config.yaml
model: "self-supervised image encoder"
dataset: "photos of plants, animals and fungi (iNaturalist)"
train_examples: 77898
image_size: 32
crop_scale_min: 0.4
horizontal_flip: true
translate: 0.12
rotation_deg: 5
color_jitter: 0.6
method: "simclr"
arch: "inception"
norm: "batchnorm"
activation: "relu"
depths: [3, 3, 3]
kernel_size: 3
stem: "deep"
widths: [160, 320, 640]
projector_hidden: 1024
projector_out: 256
projector_hidden_layers: 1
temperature: 0.3
init: "trunc_normal_002"
optimizer: "soap"
beta2: 0.99
lr: 0.002
beta1: 0.95
shampoo_beta: 0.99
eps: 1e-08
precondition_frequency: 16
max_precond_dim: 512
merge_dims: false
one_sided: false
adamw_lr_other_params: 0.00081
grad_clip: 0.5
steps: 3600
batch_size: 128
epochs: 5.9
lr_schedule: "linear"
final_lr_fraction: 0.05
warmup_steps: 720
weight_decay: 0.4
adamw_weight_decay_other_params: 0.05
Rows from block 6, named by matrix and row number. Each number is 500 + 40 x the weight over its row's rms, rounded and kept within 0 to 999. All counts start at 0. Numbers have three digits each. After the name is the row's rms in percent of the matrix's.
# b520: branch 3 second 3x3 conv (model.blocks.6.b5.2.0.weight, 160x160x3x3), inputs 102-107, a 3x3 kernel for each
b520.0 097:560558406518491463499526616482494495597535511521558511552491481502464446528496547495495469520546523547536436533584558593541503592528514495487393494425507471512572
b520.1 098:498471525468512483541446483481508501519537491487514469506487526511524511523476444484445434468504492546515501531536456558504499535539460456481471490611512437520485
b520.2 098:518546479489440540436483452468425496450492519547542496466514526516558386483460413496495521442493488495500552499424475459472523471521464506436484558514491542477479
b520.3 107:546461449510534452448508479497606475514548434545481584533476461461583454558565541465486531472573510520514486581479423455466539492487522512521557490514520529502539
b520.4 097:413504508510518466504521515405464501491479492566483507511433448524503468463536514496461472550567507475541460483480420537513460510547517452481472513482568527382464
b520.5 101:550551468552459459549486467445537532499504494490569484437455520499526500509557409489498565476423470472560437461571449457544491468565507447513548489498512471566517
b520.6 099:483513488493483601521497549465543525393581574477513414584490501590507419457529504480510461491455476480527606518477546472542487481504499533583532470519564483398432
b520.7 099:495542461496520487489531479526467618515506506458490488482423488469488478503532456500535438427503555491485474482448528492510433464507473491516457508505517516501525
b520.8 103:408526517479580549547550475497518428477490505425471473461406525475504536462515510547527500476525429496487494531470513491558488462533429542379513482521474510511476
b520.9 097:520534493522467463563476548485534526549500524467551414505533507548521528472453520502466481482519501527430507535514518465507489502501500482468500538444436500483519
b520.10 101:472537448511481604539496479498499522553522501506490485438529473498487504488527491398459455529456480484528504468502489563412531483503518559453436500444446427475528
b520.11 101:493531520503520537504528502470508456427531523497486481519494462473480487517510551485515461470506552547507454430649415454559548446633356499492562513486496455479460
b520.12 094:526537505550527555514477513467486481534440494560437478502597432478530485498443453590527473485467490522535478430560469484512486460579431504484504540499465528525485
b520.13 112:476544478510504446463454460533531524476490455492488555520436504515519533478614396435494513556535408470467451497525470474555511519437499482512502484521505521443492
b520.14 104:476525505459587488437545576427501508540526490514465480531410498473512496487488497549528490491519469486510505472515491508533522511485508402533529553444484479509503
b520.15 105:459487483485486534495462465520521450456441570460485455472466533514512508481419509556482503475482551461446496472534534493488510484506516555505430465526497491497473
b520.16 098:481499547576476440429460486460565574536507553508500499431482467467488464481484512420438536583464421490520456443493581472468547470589541466475565458426464564456477
b520.17 106:485514487457605520500522539508467472477480486433534451498560502470601497479406557412412502537439577501566604499511443482434509509473495498544420464495603555470502
b520.18 091:519493497483520481570511500486484523503518499474412496522504515475562494496507515478572456487520553456492522537450536531455479461469568566529481530484505497512498
b520.19 104:520445505482492468539499438555507512549451499540442533492603473492500526506477548524551543434457552550511568519488517491543535528465461478499513512489588485537453
b520.20 097:526542533564541481470519546506501474472460575537490531521524516488466494492459513503445544469533518496464443521559507586502510493488522461557542502516499477417483
b520.21 105:487475528492478602475482503494481519489500516536496444495545493535469441410485472479505418434514522489528513494521595491454584569510486508481489488442475498555447
b520.22 101:497532422554469507517570444548420490488564476513511502460489551477573465492496465516475472492449536575555474448465484515457485548516517555515424467541509499514512
b520.23 099:508446523400406585473446488576486422516541510435533457474477492476450499501428470446427495482467501518471470511499475526470530639439569483596442538421423498453431
b520.24 104:584425517479498407511472536453566461530557529463551599507485460466534455517431522429470495542442513529473507523520486488572581460515533536512468438480538512505476
b520.25 102:502470430493506472508520511473426487523493510514451490504466462507496482489536438503525488475522475564519488423645454410603450468587425550484451561512441485447534
b520.26 097:476424433512563471491499497515502494447515491491522519507458494515442487522491480503517525451457558455471539579431464565464466633345501455473567488491453462516497
b520.27 103:443463525543515465519544587512455497573441494474521471424529511502401489471470476528504525447576481492502446566404461484448493571356583472455502497518497482534567
b520.28 105:526451579506478518510479525515551493504521392461508477602427482438458463517501470513522521478448477520534533514526489499513409496516506537539426473525496549469509
b520.29 097:517550491482473479536524449492455554506468461480442453513419532432417454454485528541492472483499499502482516527473497575505514491494491501553464549482516486518501
b520.30 097:473514528523474523590505494518555468487525478523463444428481537511508529470487530487455457504551534572494445507482530480519549460529469546557504519433506509428562
b520.31 103:512509503512531494521559437518412455418491586493430580506517477461463539507498480458523538508483475502505478516397560461569547506479539462549521472511560491526469
b520.32 100:467511450540513502479584489501480471471514548442533512476524450537510455498544464480418556531553476541461574557403493603443481529429495505459511544509513460504482
b520.33 106:508495463531485511508568531487540463439377625542556438551536498418567539518505557493489527547532502547477532498479523524419456545505450448457424565476486485591499
b520.34 095:506489528496496528549505524461528485527504513496425468531555427520476432475466492476469445551461528526473535581581477510555529614564454496519485487496541469530578
b520.35 103:534479454498467509489403589496468475461559414518463522509504542585439515506494493484542460505512498435499487526569469522530508413441499533493468492536473508491445
b520.36 101:533488509520523522495481550530502440469397522525525498503478582471470534492475461459530438477495504530479475547462497546392532555497514500487486546514449570499475
b520.37 097:521463484469543592490535509462529539477517500408521462480428538517457521535477545477497534421454467445559527493522439489463498491516449435497531519481505466571488
b520.38 101:553512468476594488533544478508538549433545421479418457504530610428475523549516496544557524490496383445450505455534449538497525510457515472495576550524481551509467
b520.39 102:539466493491475552523435527479539496518626527415542513468477550548432539473487513478531507498569560447514586418522529477496533548570493516502458447502488512502533
b520.40 102:498434433482481507521580470453490518425502456447482481571537547476508580499587427441599475518507460476495496544526419501530455584560424549455505532525451504485490
b520.41 095:469479495520497524489565482553550581459526463450439440569533548491560480448419509502576486506448464460461513519463494472468478554500483521473530440459475534525486
b520.42 100:477472556473513477483510479593498467430436537458537528446493547463469521540441475522487489520509482514523449498587481434565468492535401495509491512512496502453505
b520.43 091:478475438463469491564517491480523581529501487538473504485467511561545488473527505536518515494511511507522435501489473517507426521473526439509533535511487564409601
b520.44 094:511545584463574549530535485479413474472507571579605529574513493559489525452522504448544489505477453491491443521516430463499474477500552470504464506471556601568527
b520.45 100:463521479441520477540497517481465571493514538484449449475430495500466511464586510508508497584492484488536480520498536520493476533480507432529436519514507544526490
b520.46 094:523480457543504527466476574513525463562484468471488489498556450448530534470545482507500527509465532433561530468492514512479550437534463519553459503565518556509510
b520.47 106:494448463541511519488516480493473559503586459463511552526546493520505425505516487463498567507562446504444525509567547503470553512477518571478496473552545445473551
b520.48 101:491483514485457483500515538458515465531486471516543554557463482493451546508529499454552514514496481497450496479593407434527508484514486538540502470506536536531420
b520.49 103:530424548547503513482494577545451608478542469451570517496416475504473496570543463494444497512506468453480521540443505530511493447515508528572538502522531537484449
b520.50 104:489446442465473508509519444531482515434507576512572499453568516490485507515457465452507546503522460451495523499479487498548488482537504554465521473531492505497476
b520.51 101:507512446538510501524530510527470500521537501471464546464488515478472563468476517517483478477502496471516505579513518495512511462473530501477419489509531487421546
b520.52 105:497525508508503528489491549444506505516525517492523466446456498553424537507520485502450494442377572506504480507557568465518453574484490550506427522479494393568474
b520.53 098:578467501510520534517510606478444538507546489392473511484493453521485467499491508483473511534484503480565494522455586442481515533512532512528548512525487514512465
b520.54 096:466452500513507541479413523452416552536471492512513454520469540604451460449470523474521458522545522470527433528535577440534461481491547500549530521399550495558507
b520.55 106:502461514537564458503499523549490551496526507521489467471583468551433480548544466493484510452488493502578504493480508495482534525451502552458443545524483504477555
b520.56 102:501514441355472495476495502443422555488506553453514469610517465502480496527485421525545405516490509462469506533475536488538522502512473538488441483482458463516478
b520.57 103:574441543430520554489482541508504554513499491575461516480597469533505469556514532456486507469506501476490528472470474512579459516502517506471503516510544518559407
b520.58 110:439491484453495502527532514535537463516496569488570470473508483457540497530546423520496485582426416529487541502537556468484478493530493482581481480536513516473539
b520.59 099:479523484502485504543479487462503414507517516518471457499511524509534508518457454485532537530516485571524512503493463476503485485507527500489521486473499499418545
b520.60 095:504523477511494519495507509541489511502517546497523518515579506531542528483516570517516489449477484453479487546531446542470493553419501486459477487450559560451519
b520.61 110:478509431483529431483470503528437479480573437449510492571486513519525563481453485563538482510400487422516534477481500442628479496456510498511497446498524553506479
b520.62 101:447510530427489495481522531552482527549462572530526469475537471491444473532476484453466559460567451489529508498449500472542534486564441565478501560500491471527448
b520.63 094:460495518474488462530508483504395477449457472545504464518545545457486492558527553504471560490498491468495515472438565440530497493540634431490485509483528569519503
b520.64 096:545481572505508521521518504507468477457484565460485460480441480502525434429505495446477561543497517521496558500527565457567462500516531449474474494469452468494508
b520.65 101:464517488528516468569471518524398575482446472427538453495520533454534544485505447507572541469491511507497490528483448528469508441443416464499456525518605505581438
b520.66 104:455588523479551511519536516510508534455528481504461528553466588485549380541485477507478492586404587480476436501522441477487520477519470555460524518519464534534506
b520.67 097:481530495411507503474468479516543555536465484487428543552524516464535505494521530545463485553539455523456485549474485477508487562463445497511503524573513488499454
b520.68 099:529450500470563462498462490499530597474512526469541566450538541445461503582478492569539506529495474545528507497479400499484488498462431571515497482492527589555486
b520.69 101:548506442521426471587454454512476536496494535430547516494488476494401424567559524505603520477460461497522495493514536446469519430512496490522453588454516448461501
b520.70 080:551492517509533559513505491531545476483545469472528452464473580531426508441465487513500477517538431500468433505561488467519520448587546431506476504479518546534501
b520.71 099:453554490504535593472561509500470475527478462505502402509536581547486559448482466470482519429546486487497466552457451517479504540455471473495537529583426490470522
b520.72 087:504502513458514449500521519448505546483520506455529523486418552502449537501502496488490465553455514544522580490450496523479454438452500461497538453454499464514508
b520.73 105:497576430552490467483543480577543560487445585499564548483545554562496437561509484569482581466466524460511509486556474482556502501442533535563446550479494493456493
b520.74 106:493577507520538530490473527435444478499523484493498499511568480383572589529530445462452477441502484516553517500530453558505511508466472555461540544595470389484488
b520.75 084:541585547467558536562510519489497460488498462494529500458453466465427467482473521581480520489513435448520567527394583522552569472493585526451480448492533561515479
b520.76 105:461467509509484491449531410415432496527484473420476530475525526491483496424553547471426505501459527500538496531417496480568499524452488492525492555465446528568530
b520.77 107:549509463503540485433535524527464516469521462547434536539501534481480572471571470530478538457517527533482472576444537451511517456479481508500525527486486432442435
b520.78 105:498488483492527480474457550548509509507535510442564443478531540460591430493571414504502475539490488521489522476511582520471517505500482470515427515555500462521455
b520.79 097:511546466534560519471561524552514549363497511520412504566474505524525530544547528517486481488528463510518564539497500551423453533460478520522499512536474502569570
b520.80 097:492536526611547500495546515512469426447553430565481493541488485413469456460492518492569480504456499540447465535441564485493536516457483472509473505569487505531470
b520.81 098:470507439432466491483512476475530425478521579405481547511509401567522414420506482445480501510457506446470539477524493439518541542534465549542519469553581496504471
b520.82 099:515567451490508475576477485531509502451490455483469446516451557519502467465461439504493533529444433505494453520607482514522502528490536459508518481522514491535424
b520.83 095:483419495460463459557546477484459564537427515535451426401549524440488471453476501454481496493488529489472427498486455469491468511541444502489533486472497565507517
b520.84 111:503470486547492489497532489464603504500458506498495494496503524520464484483496479521477459487515500484465459549550484519446492489552451476466527494489493478485480
b520.85 089:457527519457493575510488481419479462487472462482461507501482511525569524499463512511526429543407443433448528501492474463494463498530449524484578525428540436487484
b520.86 096:472565546465547502490519494505514531554514432410492470511514503420601553454535484508465374586522452499487536555560470504493539555502457486497489476538512436547553
b520.87 097:542571466502491449505565477466545499499545468521529557500362536544528501482467521484523473519431530549479507508488498542516512571455502497457505458436524411548484
b520.88 102:484528528503501523542474471511530486570444556437485500502470481511490535490494471533554479597472421402458525600476558505431429568428477468517556462495500415530533
b520.89 100:539447503518551466533552441494503513502439473533469425495575502463538559503508487540465502457429480591546529519547561572465493466481498416567543491465560522519465
b520.90 101:456421485493476465450536496461514560468519446582473482506543488484507510486537484465521493501551517551522529439477503520567557491461488498491568540508566529531509
b520.91 102:612533467420539481453489521486481497577508531529458502501481523506595521476503447570511498591539505553533496425594479473516495438539452502476565481517498557449473
b520.92 094:484493533483574497530530474481548439524525502485493476500536418550512521536510486477500437520488438513499483532480467503496458487526536450487487554512493490467557
b520.93 096:566469519500449474524484545503469541534476492493476446437507573503470534508548490457522544454554413516419538480474494531502459491488530468501498545447431447468473
b520.94 105:508493477508461485516526511476552403521498525506545424504539463493584467501486493447499469546496510547525536473459447502450462444498480422519558482565455542506435
b520.95 095:556452527487502499536450465494541468508529554462431432505459545533513398514531521503575510517545436443503544523438461479432545500476461430467543460463482488504544
b520.96 096:492380549508471498456461517513509515477474515513498507481509510477540514495506495489515566490443449546515497428616437481582539405608496571523481507516475468521477
b520.97 100:527509525499511537486438489504501504474490437553496507486497461535506602496533445449438505556511570484451500473521500492535474498491471560525537476550601490500443
b520.98 102:463499518479430496457486527455487408486529485538509519548479477441489483498523478516565469485474505498516502485490423525576500491536562545427494502573463470451476
b520.99 092:546545555517502525497502560515522494486524502471555435404463551488537515439478482564482468526531494604521475489605505453535518526522535476509542485489521488436444
b520.100 100:454449557502475481420508537507532481527558493515462445529449506474538519523535461469522541544420554468465524487582531506570522538483485433508547511518423447529462
b520.101 100:463486468476406538596439559514491491477505536504528486556525484518474512538424454505541537484519535476547431457544516560526520500538512487471483440566548478485547
b520.102 103:536509539517474498550470544480470528520498502513427584531537495506507451568489458526585490518500500484456537529434529505499474444578535534443452468527548493487474
b520.103 096:450544549479451478448487496437462483506638473437465470504492534541504485482477513520558537539465543601575475499464564472488507478487469452473433480434512484554572
b520.104 099:473467471493472483460467466502430491521531535482479542526494491448520418494472495506560401495560497465496523515429521513483497480456503516529454486463574479531527
b520.105 097:537498424512494471545549478501482429471507506480539515439509488507542482508512473515521483410527468493436539500536528508392514457403512543530461498417529477528467
b520.106 099:522538452484498466540491424468473464458498507529444542500552502537635541413534485483515470439526573432519488493528499499444522526518506512431482486426437446441459
b520.107 105:487575552523511513508506495552465587531443491533549472533514499513475528527503464479561507507494489468538467560502479500527418506495428493515511483450567494484466
b520.108 110:517502533474510472516547496495474541500531490463529475543485565521480567464491499528542412454458485528460541473510482479544503543526543505531452511564510523511439
b520.109 100:481477531512530475454490411460483512456446521551525552543462456509501441516470533521608567499467515476483460545436528489468488536448439449495455472498488469464572
b520.110 097:532541564557495486532520482444481478515526564497480522505466509507487507600487485451513494488531509558472442488505522598540536553459566499435421440502446484525482
b520.111 103:535464495480478470475451583564488492517568492565456514524547535523491503430506431561440552525498487538526493484440529537509523495512516473473441448529556467465458
b520.112 109:476511527512483518520501484461543515516514430505527515481491539568550462459507502485491512550486457487567541523427501481538502482487519545566529481452538516486439
b520.113 103:478434525525506473475500495404465519453522519490456539453510497572498465584500478469478513443526499496485555537481506509565511491526479537479451471526466505419446
b520.114 099:555488494490525513436464514458509526451481567482471502458564395515479489478519523423501437543446443477497579469462473527541532486489513515484546564480466484525518
b520.115 103:481485465504459379485503443461614506517534459478461455556370507571513422532534486560508557459506459459512459520462465516494510516478463529532526499540498573445488
b520.116 097:535507464478483626461535489470499475523479526409519549482517496479489519536503545486569424470523514464455508591529495530457441584521469481565457524529567488496537
b520.117 102:497532399521499528468496509472513491491465579488534509509505508460530489576497536511503474421494487536475444479496493458393456457536458582490501513519546457490532
b520.118 106:430485577457437512521543528535494537519426568467479489470582506498465544514504470482448518503535508537493552490504481531501506437531473507462467510574521473526459
b520.119 101:565526496505539488560559529502539464480569469483475535523496516547548478535525481522485468463496425472487530482614519485560430520610538524508436468490506463481547
b520.120 100:450524465490532434503536497477519547493482473483480525483528552512420539521418503474526492495459499505443501625382478539459463553474468454523541520483535487548509
b520.121 101:528516466523475569507425437442481472483564499524488470471486485443456518472525565497504488548451570531515571421586478475526490441445493566603458529517464447492489
b520.122 098:585513521586501482452514472480545449454479494494473473503551487509548513534484511528500473414471496499491496531434608487488499452533503455477484544521519499565501
b520.123 101:551489487434544542515549474475532573490430483472494532517523507555495492486492465473493467481450531425491505479629419514533452593611400554546523471460461470454505
b520.124 095:503552523528537479549459538487462513536471371453506435469531497499564525567420510525510483422486481543440456516510423464504479516550508517494499549550452499476564
b520.125 096:479513441558493529441446505527531498509474534522481546509463567469505496495431490549390514552468577454477549462539517507525554498514524496446425540422464468522471
b520.126 099:513581504531471471505522518551522490554557433577498498452599471477469526495492494508491476433490507509512466423446518450525449490433515517467552546477439450474524
b520.127 097:495478476519459434483562490486519549501464500550497470466495548547499468504524445452441470512487528478569500529549510458513451462640422499409538482515534544478528
b520.128 100:499483480438499534523513470480496432446534541522486593490521452487525482442441559485461510511507469514483523574520484510525432535459541534505512498562519531506436
b520.129 098:458471512499490547419470585473503509549549514484522519463470509563465474539447500543437499517528582526577537502484532533530499577466543450491419515554474539488488
b520.130 102:460504565513474520478540437512463556551438484425503435535527465418471507501425490538522545487482488466532498506524501512501519487526563443419535456475494517552535
b520.131 099:523522509564520502473518489465457451539534549490526497494472523484490451487520460546451520509496494458494529474543450525455466522501539514507527472586556492566529
b520.132 099:495484467491516490524560518460544470509526500503462501496564486486509453488505485520562484445483529577477477476614463542565576531600474460470508470476473567481518
b520.133 095:531555490558519525592474522481548516483464526481528507536506535492548562529537513434527439559528444519476497500525471419544488458519600495437488488458465492495505
b520.134 094:471448513476482513493548548482522447479474497481530504431561528477510459498599507462567511504524535537531522420662477418641529432688502478525555524515519540476436
b520.135 093:509527512497445541529536474480496436465580455456462600549500503488521494480469512515529476467456418519457540500482475522475526496526559547515506487500549448525450
b520.136 106:489511477459490422499528526487557593551462537489524487474487519528492447423535552439472495504610468514526544446547510514500517443505511462503540470550477535393479
b520.137 101:525410529535455512533495450525444495499514467545473473522528468514503516570519492441523457521448502560457465491471486478472501494518591528474508462495447455460472
b520.138 109:497492445521477529488465480451517469415451508564475448546477477510485432489521489487544463509509580434459510507485525494508485464536529492509519473524496614497472
b520.139 099:464492452462522518527469428467470526495465444532449474495505515481463506475501490466523547512484459505498495555618441510481545512615457556494535613452478585618518
b520.140 100:505424497463495514424481516501451481548435548494509515587446554503461547533503455508483528568540461493485501500462482532501432503467475531430463555489516505555523
b520.141 101:472444514543437572510439508464472500448506540485577497491523497524552545557504497568530439487516494489529534536471458567507504522425515510525512502471525519471526
b520.142 107:464536542459535467508581520523534541526489526512519406528467501460487562522507606501464545467374511508477481478584456509479486509537490502485538487551490477522450
b520.143 094:532516518561485505590421530468547510479541512490494513495468517490459580479538477544532511534498464511566485493481597509563545458487530502481468486529449522428532
b520.144 104:524535535517483565448509415536555454590422509605528557485494542510548531452512554518465495489464460494540506484533546532418499494459499485539460533503560506468540
b520.145 102:499427542529443500490532553553505485572444525464554494463482584600483461507440518566547536497494522434513579463575489478573410452564509488532480491522463487495503
b520.146 103:464458523505479480474450446481549454471594498573524511471552474530485469436523573521439503495514523447473534498502515515513484541551474411524494477421447574468486
b520.147 102:491467483514499436564480519487536510524487484446565537532603500471597483535551484444515488481550514555471573407452573463518463462525522453582432512580523549432548
b520.148 095:602527504547459535516544470515564401492440510440405491472540468475452463619478507537528533517575462463508540478472470561500440438519413490497498507499524489520521
b520.149 100:515477562505481502572492430526454470542518474518510458454483464531461497460476448437488518611548584515512528521486503546511504512530505507403553462608428481519521
b520.150 095:487518439456549486468459429407536444549469497479608468466485531500521496547524460483468530484488516554490542504472546477467544569442556476461477537474438466493452
b520.151 105:467519527524530470502491467519537453529482488537493483499514485478469469462502530482555490477533521511433522448534442506476483501424507439492472520559568511506555
b520.152 100:498464490466525475479512498504439509551434535542407477504492506552473537466577477447491449499470522453502456517477508507494489459555501493479521510495555471434491
b520.153 099:481475374509486477475537507493457510577449515538515525488514611478407489559551437545480578448422503501470491495510476529563395520485473538501556540495469541471473
b520.154 097:527502507549510485520552479490570510537486489490503524554509471518520483499466507525475434437464483472486487524509495491507490446434516456523527461471527499531518
b520.155 100:466517546472501441532486504518456547434553439489496529507537523502581453514522529522464517537574511502515496547462484476481475441456526496474494464504542538533466
b520.156 092:490485476475486563446469453521548562483459535504524481489528471457518489473530508476502525466485449487564519503480453477538378494488467489445579518560450475483502
b520.157 104:499457583497529463457502565496531530481498465428533449501504477512494494507521515480478474508513501538515596461491473503454483462519489479519494504506498482448476
b520.158 093:456525488496489512530535484539570508512521489438457527548515515487479427513496501533504461477542513427492524469558460472525508544467449536490500531512439565572400
b520.159 103:526507493535442433473432533524478505524485481519551477470543537499483456507485482544474471503396513458535418433527483532496531442573520542560491486443446430496469