config = dict(
    model='self-supervised image encoder',
    dataset='photos of plants, animals and fungi (iNaturalist)',
    train_examples=77898,
    image_size=32,
    crop_scale_min=0.4,
    horizontal_flip=True,
    translate=0.12,
    rotation_deg=5,
    color_jitter=0.6,
    method='simclr',
    arch='inception',
    norm='batchnorm',
    activation='relu',
    depths=[3, 3, 3],
    kernel_size=3,
    stem='deep',
    widths=[160, 320, 640],
    projector_hidden=1024,
    projector_out=256,
    projector_hidden_layers=1,
    temperature=0.3,
    init='trunc_normal_002',
    optimizer='soap',
    beta2=0.99,
    lr=0.002,
    beta1=0.95,
    shampoo_beta=0.99,
    eps=1e-08,
    precondition_frequency=16,
    max_precond_dim=512,
    merge_dims=False,
    one_sided=False,
    adamw_lr_other_params=0.00081,
    grad_clip=0.5,
    steps=3600,
    batch_size=128,
    epochs=5.9,
    lr_schedule='linear',
    final_lr_fraction=0.05,
    warmup_steps=720,
    weight_decay=0.4,
    adamw_weight_decay_other_params=0.05,
)
Rows from block 5 of a small self-supervised image encoder, named by matrix and row number. Rows with one number belong to one channel. Each number is 200 + 40 x the weight over its row's rms, rounded and kept within 0 to 999. All counts start at 0.
Before each channel's rows are labels from the 100 images, of 14976, where the channel reaches its highest value: "top examples" is what is common among them; "colour at peak" is the nearest of a few named colours to the mean colour under the peak. Only what is clearly more common there than usual is listed. The data: photos of plants, animals and fungi (iNaturalist). In brackets: how many of the 100, against the usual share in percent.
# r30: branch 2 reduce pointwise conv (model.blocks.5.r3.0.weight, 80x320x1x1), inputs 0-159
# b30: branch 2 3x3 conv (model.blocks.5.b3.0.weight, 120x80x3x3, transposed, each kernel summed), outputs 0-119

top examples: class Aves (87 vs 55); order Passeriformes (62 vs 24.9)
colour at peak: white (31 vs 6.7)
r30.37,182,197,242,321,225,201,277,213,204,256,245,254,194,166,193,195,179,159,220,217,174,137,159,141,261,242,269,339,193,180,166,224,207,188,259,227,189,164,206,208,158,248,271,184,154,227,222,151,196,185,193,203,307,185,235,226,256,192,295,187,207,142,220,230,175,205,132,197,190,119,188,222,179,233,207,234,215,134,159,226,201,198,181,165,178,218,197,158,201,172,235,150,267,171,136,201,227,157,171,190,221,201,244,232,240,199,126,214,192,195,184,147,263,167,217,175,131,253,311,211,195,251,250,182,257,187,226,186,176,145,226,171,227,177,250,192,201,198,157,248,201,234,176,246,185,142,171,181,137,156,208,278,185,211,192,234,233,250,191,273
b30.37,215,162,192,237,164,198,175,161,270,264,143,178,129,196,220,195,261,248,210,204,200,199,198,213,170,145,182,181,176,167,248,143,130,240,300,147,283,257,202,188,262,205,223,218,163,203,155,168,114,275,219,163,269,196,282,228,243,266,187,239,236,253,190,199,284,209,176,200,176,170,225,242,184,173,223,245,192,250,234,152,231,189,209,206,181,150,173,264,175,242,196,178,217,177,190,216,218,291,198,194,211,219,150,181,166,203,284,155,175,142,194,207,201,160,152,175,160,222,176,139

top examples: phylum Chordata (96 vs 60.8); class Aves (95 vs 55)
colour at peak: white (28 vs 6.7)
r30.61,173,214,196,202,257,186,203,164,175,197,138,208,215,173,162,278,163,223,224,246,188,123,296,235,201,188,191,182,167,213,291,251,151,166,184,166,198,248,135,275,204,230,195,209,217,223,191,245,233,286,213,251,211,236,135,212,209,255,180,198,187,246,145,164,103,289,219,201,220,209,246,214,284,140,183,198,197,206,182,215,231,276,136,191,177,206,164,327,192,218,220,196,256,211,269,193,202,181,225,223,233,194,217,124,209,302,177,276,264,175,223,238,261,201,228,231,203,250,164,149,265,154,189,196,236,259,158,223,161,227,222,196,175,247,133,244,268,203,238,125,142,157,196,180,218,191,152,242,190,241,157,152,217,144,205,218,278,187,270,202
b30.61,217,156,259,200,133,182,224,242,246,167,241,104,140,229,255,189,238,156,220,210,190,177,239,204,229,131,253,192,177,236,229,183,209,233,131,217,200,151,242,196,220,217,243,195,220,210,214,182,163,247,192,221,212,195,230,159,188,189,187,279,136,136,180,270,119,205,225,134,144,195,233,156,300,161,182,228,219,181,118,238,212,191,246,235,167,162,225,150,141,197,249,252,170,170,227,168,157,215,233,168,212,231,195,215,246,168,198,188,166,121,152,153,272,179,196,219,228,100,185,179

top examples: phylum Chordata (95 vs 60.8); class Aves (94 vs 55); order Passeriformes (50 vs 24.9)
colour at peak: white (50 vs 6.7)
r30.45,245,210,140,127,180,258,200,172,185,164,240,236,204,224,123,219,213,157,220,276,183,156,182,175,185,143,249,196,239,153,174,190,227,166,160,194,260,195,200,309,171,213,234,168,138,192,136,184,205,197,129,211,271,182,186,285,174,166,197,188,247,223,208,221,206,121,169,225,190,220,311,239,223,191,165,219,189,171,211,194,244,259,234,156,202,205,211,238,189,188,155,208,155,270,195,182,233,234,263,246,177,155,248,261,209,168,210,258,192,252,222,230,237,236,161,143,232,197,179,197,189,175,177,308,286,195,282,234,159,233,226,194,114,226,245,150,204,210,219,234,242,255,165,164,237,170,232,271,204,190,173,257,312,222,220,166,144,168,176,199
b30.45,142,218,220,217,211,162,173,219,137,195,191,214,206,129,224,253,150,145,303,135,143,214,161,162,167,227,190,215,118,182,172,180,198,180,129,227,100,218,154,209,148,228,176,199,224,186,224,174,225,158,153,154,174,180,236,120,170,227,197,186,192,246,223,201,157,215,187,138,154,232,202,213,216,200,257,235,224,136,204,172,178,223,229,139,278,183,188,128,160,207,171,198,170,178,253,193,208,232,148,279,140,137,193,228,129,182,191,190,185,233,155,156,122,227,208,134,230,182,212,129

top examples: class Aves (90 vs 55)
colour at peak: white (56 vs 6.7)
r30.20,204,178,138,193,182,197,259,176,223,185,157,187,183,160,169,224,211,226,140,198,191,304,194,223,269,199,229,128,137,152,145,199,257,253,137,169,128,214,152,212,139,222,183,237,211,233,215,182,258,218,165,211,212,194,220,166,230,162,247,172,193,177,170,282,212,199,221,261,219,166,203,276,155,173,182,306,212,232,197,230,189,270,141,223,170,175,178,236,143,229,179,210,207,124,213,136,143,228,150,206,164,218,268,237,206,263,225,183,349,130,165,149,199,200,179,173,278,174,217,169,182,219,150,212,219,155,97,240,231,112,228,216,220,209,222,182,162,190,221,208,119,175,216,187,181,172,273,205,208,191,189,226,228,239,294,207,215,135,222,229
b30.20,144,124,221,255,192,175,218,212,256,228,165,264,259,190,243,157,267,181,211,261,225,192,202,177,174,256,121,146,184,146,190,144,135,150,201,172,243,218,199,228,216,213,273,206,211,212,132,221,237,188,189,188,179,167,166,212,239,184,261,162,169,185,161,207,173,127,152,215,205,171,182,203,141,151,159,225,204,143,199,282,170,211,195,154,177,98,233,139,151,175,177,200,176,200,231,214,150,258,176,243,161,146,243,220,267,156,189,117,267,210,208,194,285,189,167,195,191,157,213,163

top examples: order Passeriformes (53 vs 24.9)
colour at peak: white (52 vs 6.7)
r30.30,185,242,212,211,253,201,234,234,124,180,274,182,195,234,181,154,234,174,191,190,236,287,121,220,229,169,156,200,245,147,284,124,170,231,194,223,148,227,261,241,269,140,235,234,204,226,162,292,200,275,176,206,228,177,203,154,202,193,166,163,154,253,215,165,167,234,206,174,257,212,267,175,198,252,205,225,250,196,213,216,137,207,232,206,217,213,176,200,214,212,197,313,159,187,124,198,174,228,82,182,303,129,285,185,152,293,225,168,211,250,230,197,162,177,224,209,180,190,152,259,262,189,138,144,230,196,181,220,222,238,250,243,228,150,216,212,219,174,208,188,149,215,194,163,219,150,173,206,181,208,155,108,225,222,181,183,160,214,199,173
b30.30,146,228,225,239,196,151,222,172,139,194,170,178,266,218,168,209,260,216,174,161,176,180,144,222,196,217,148,153,201,144,144,186,216,226,198,151,229,219,209,151,210,192,262,135,217,174,257,185,172,167,186,195,180,197,194,148,181,159,182,152,274,194,196,137,187,167,104,288,211,189,185,228,124,142,135,106,179,139,166,123,185,178,156,186,229,156,172,158,159,202,170,199,184,170,179,147,240,208,159,162,212,237,117,188,295,228,233,189,227,148,275,170,191,143,176,223,220,174,235,174

top examples: phylum Chordata (92 vs 60.8); class Aves (91 vs 55); order Passeriformes (53 vs 24.9)
colour at peak: white (35 vs 6.7); cyan (25 vs 2.7)
r30.74,295,243,204,187,193,219,165,204,228,229,162,192,179,200,186,184,240,182,159,275,225,181,245,121,215,148,175,271,154,106,136,209,216,288,143,145,223,235,189,272,118,229,228,125,193,207,182,284,199,212,192,282,169,149,195,165,222,231,186,212,278,220,181,242,264,195,176,162,249,188,288,222,232,222,299,218,257,182,233,188,233,161,178,216,159,183,199,195,209,266,211,191,180,208,156,214,176,249,209,236,214,203,236,190,168,168,229,235,256,193,242,240,197,164,233,200,159,142,217,221,215,241,169,123,190,203,103,195,190,184,139,211,182,218,157,170,247,155,279,118,173,134,154,183,208,216,209,291,211,203,152,231,144,119,124,228,282,194,224,242
b30.74,246,220,126,239,194,155,262,183,192,141,152,288,235,146,299,244,206,237,248,178,206,237,214,221,277,230,206,232,200,220,224,214,198,213,195,177,246,170,177,242,163,242,252,159,172,226,167,206,150,226,132,186,232,155,219,229,231,116,150,199,205,149,231,237,264,203,189,140,172,234,243,189,252,161,182,308,178,192,184,147,208,178,253,164,121,186,225,188,235,215,171,158,187,181,193,190,210,193,173,112,153,157,238,199,198,184,180,190,222,163,222,178,158,172,173,266,270,131,264,197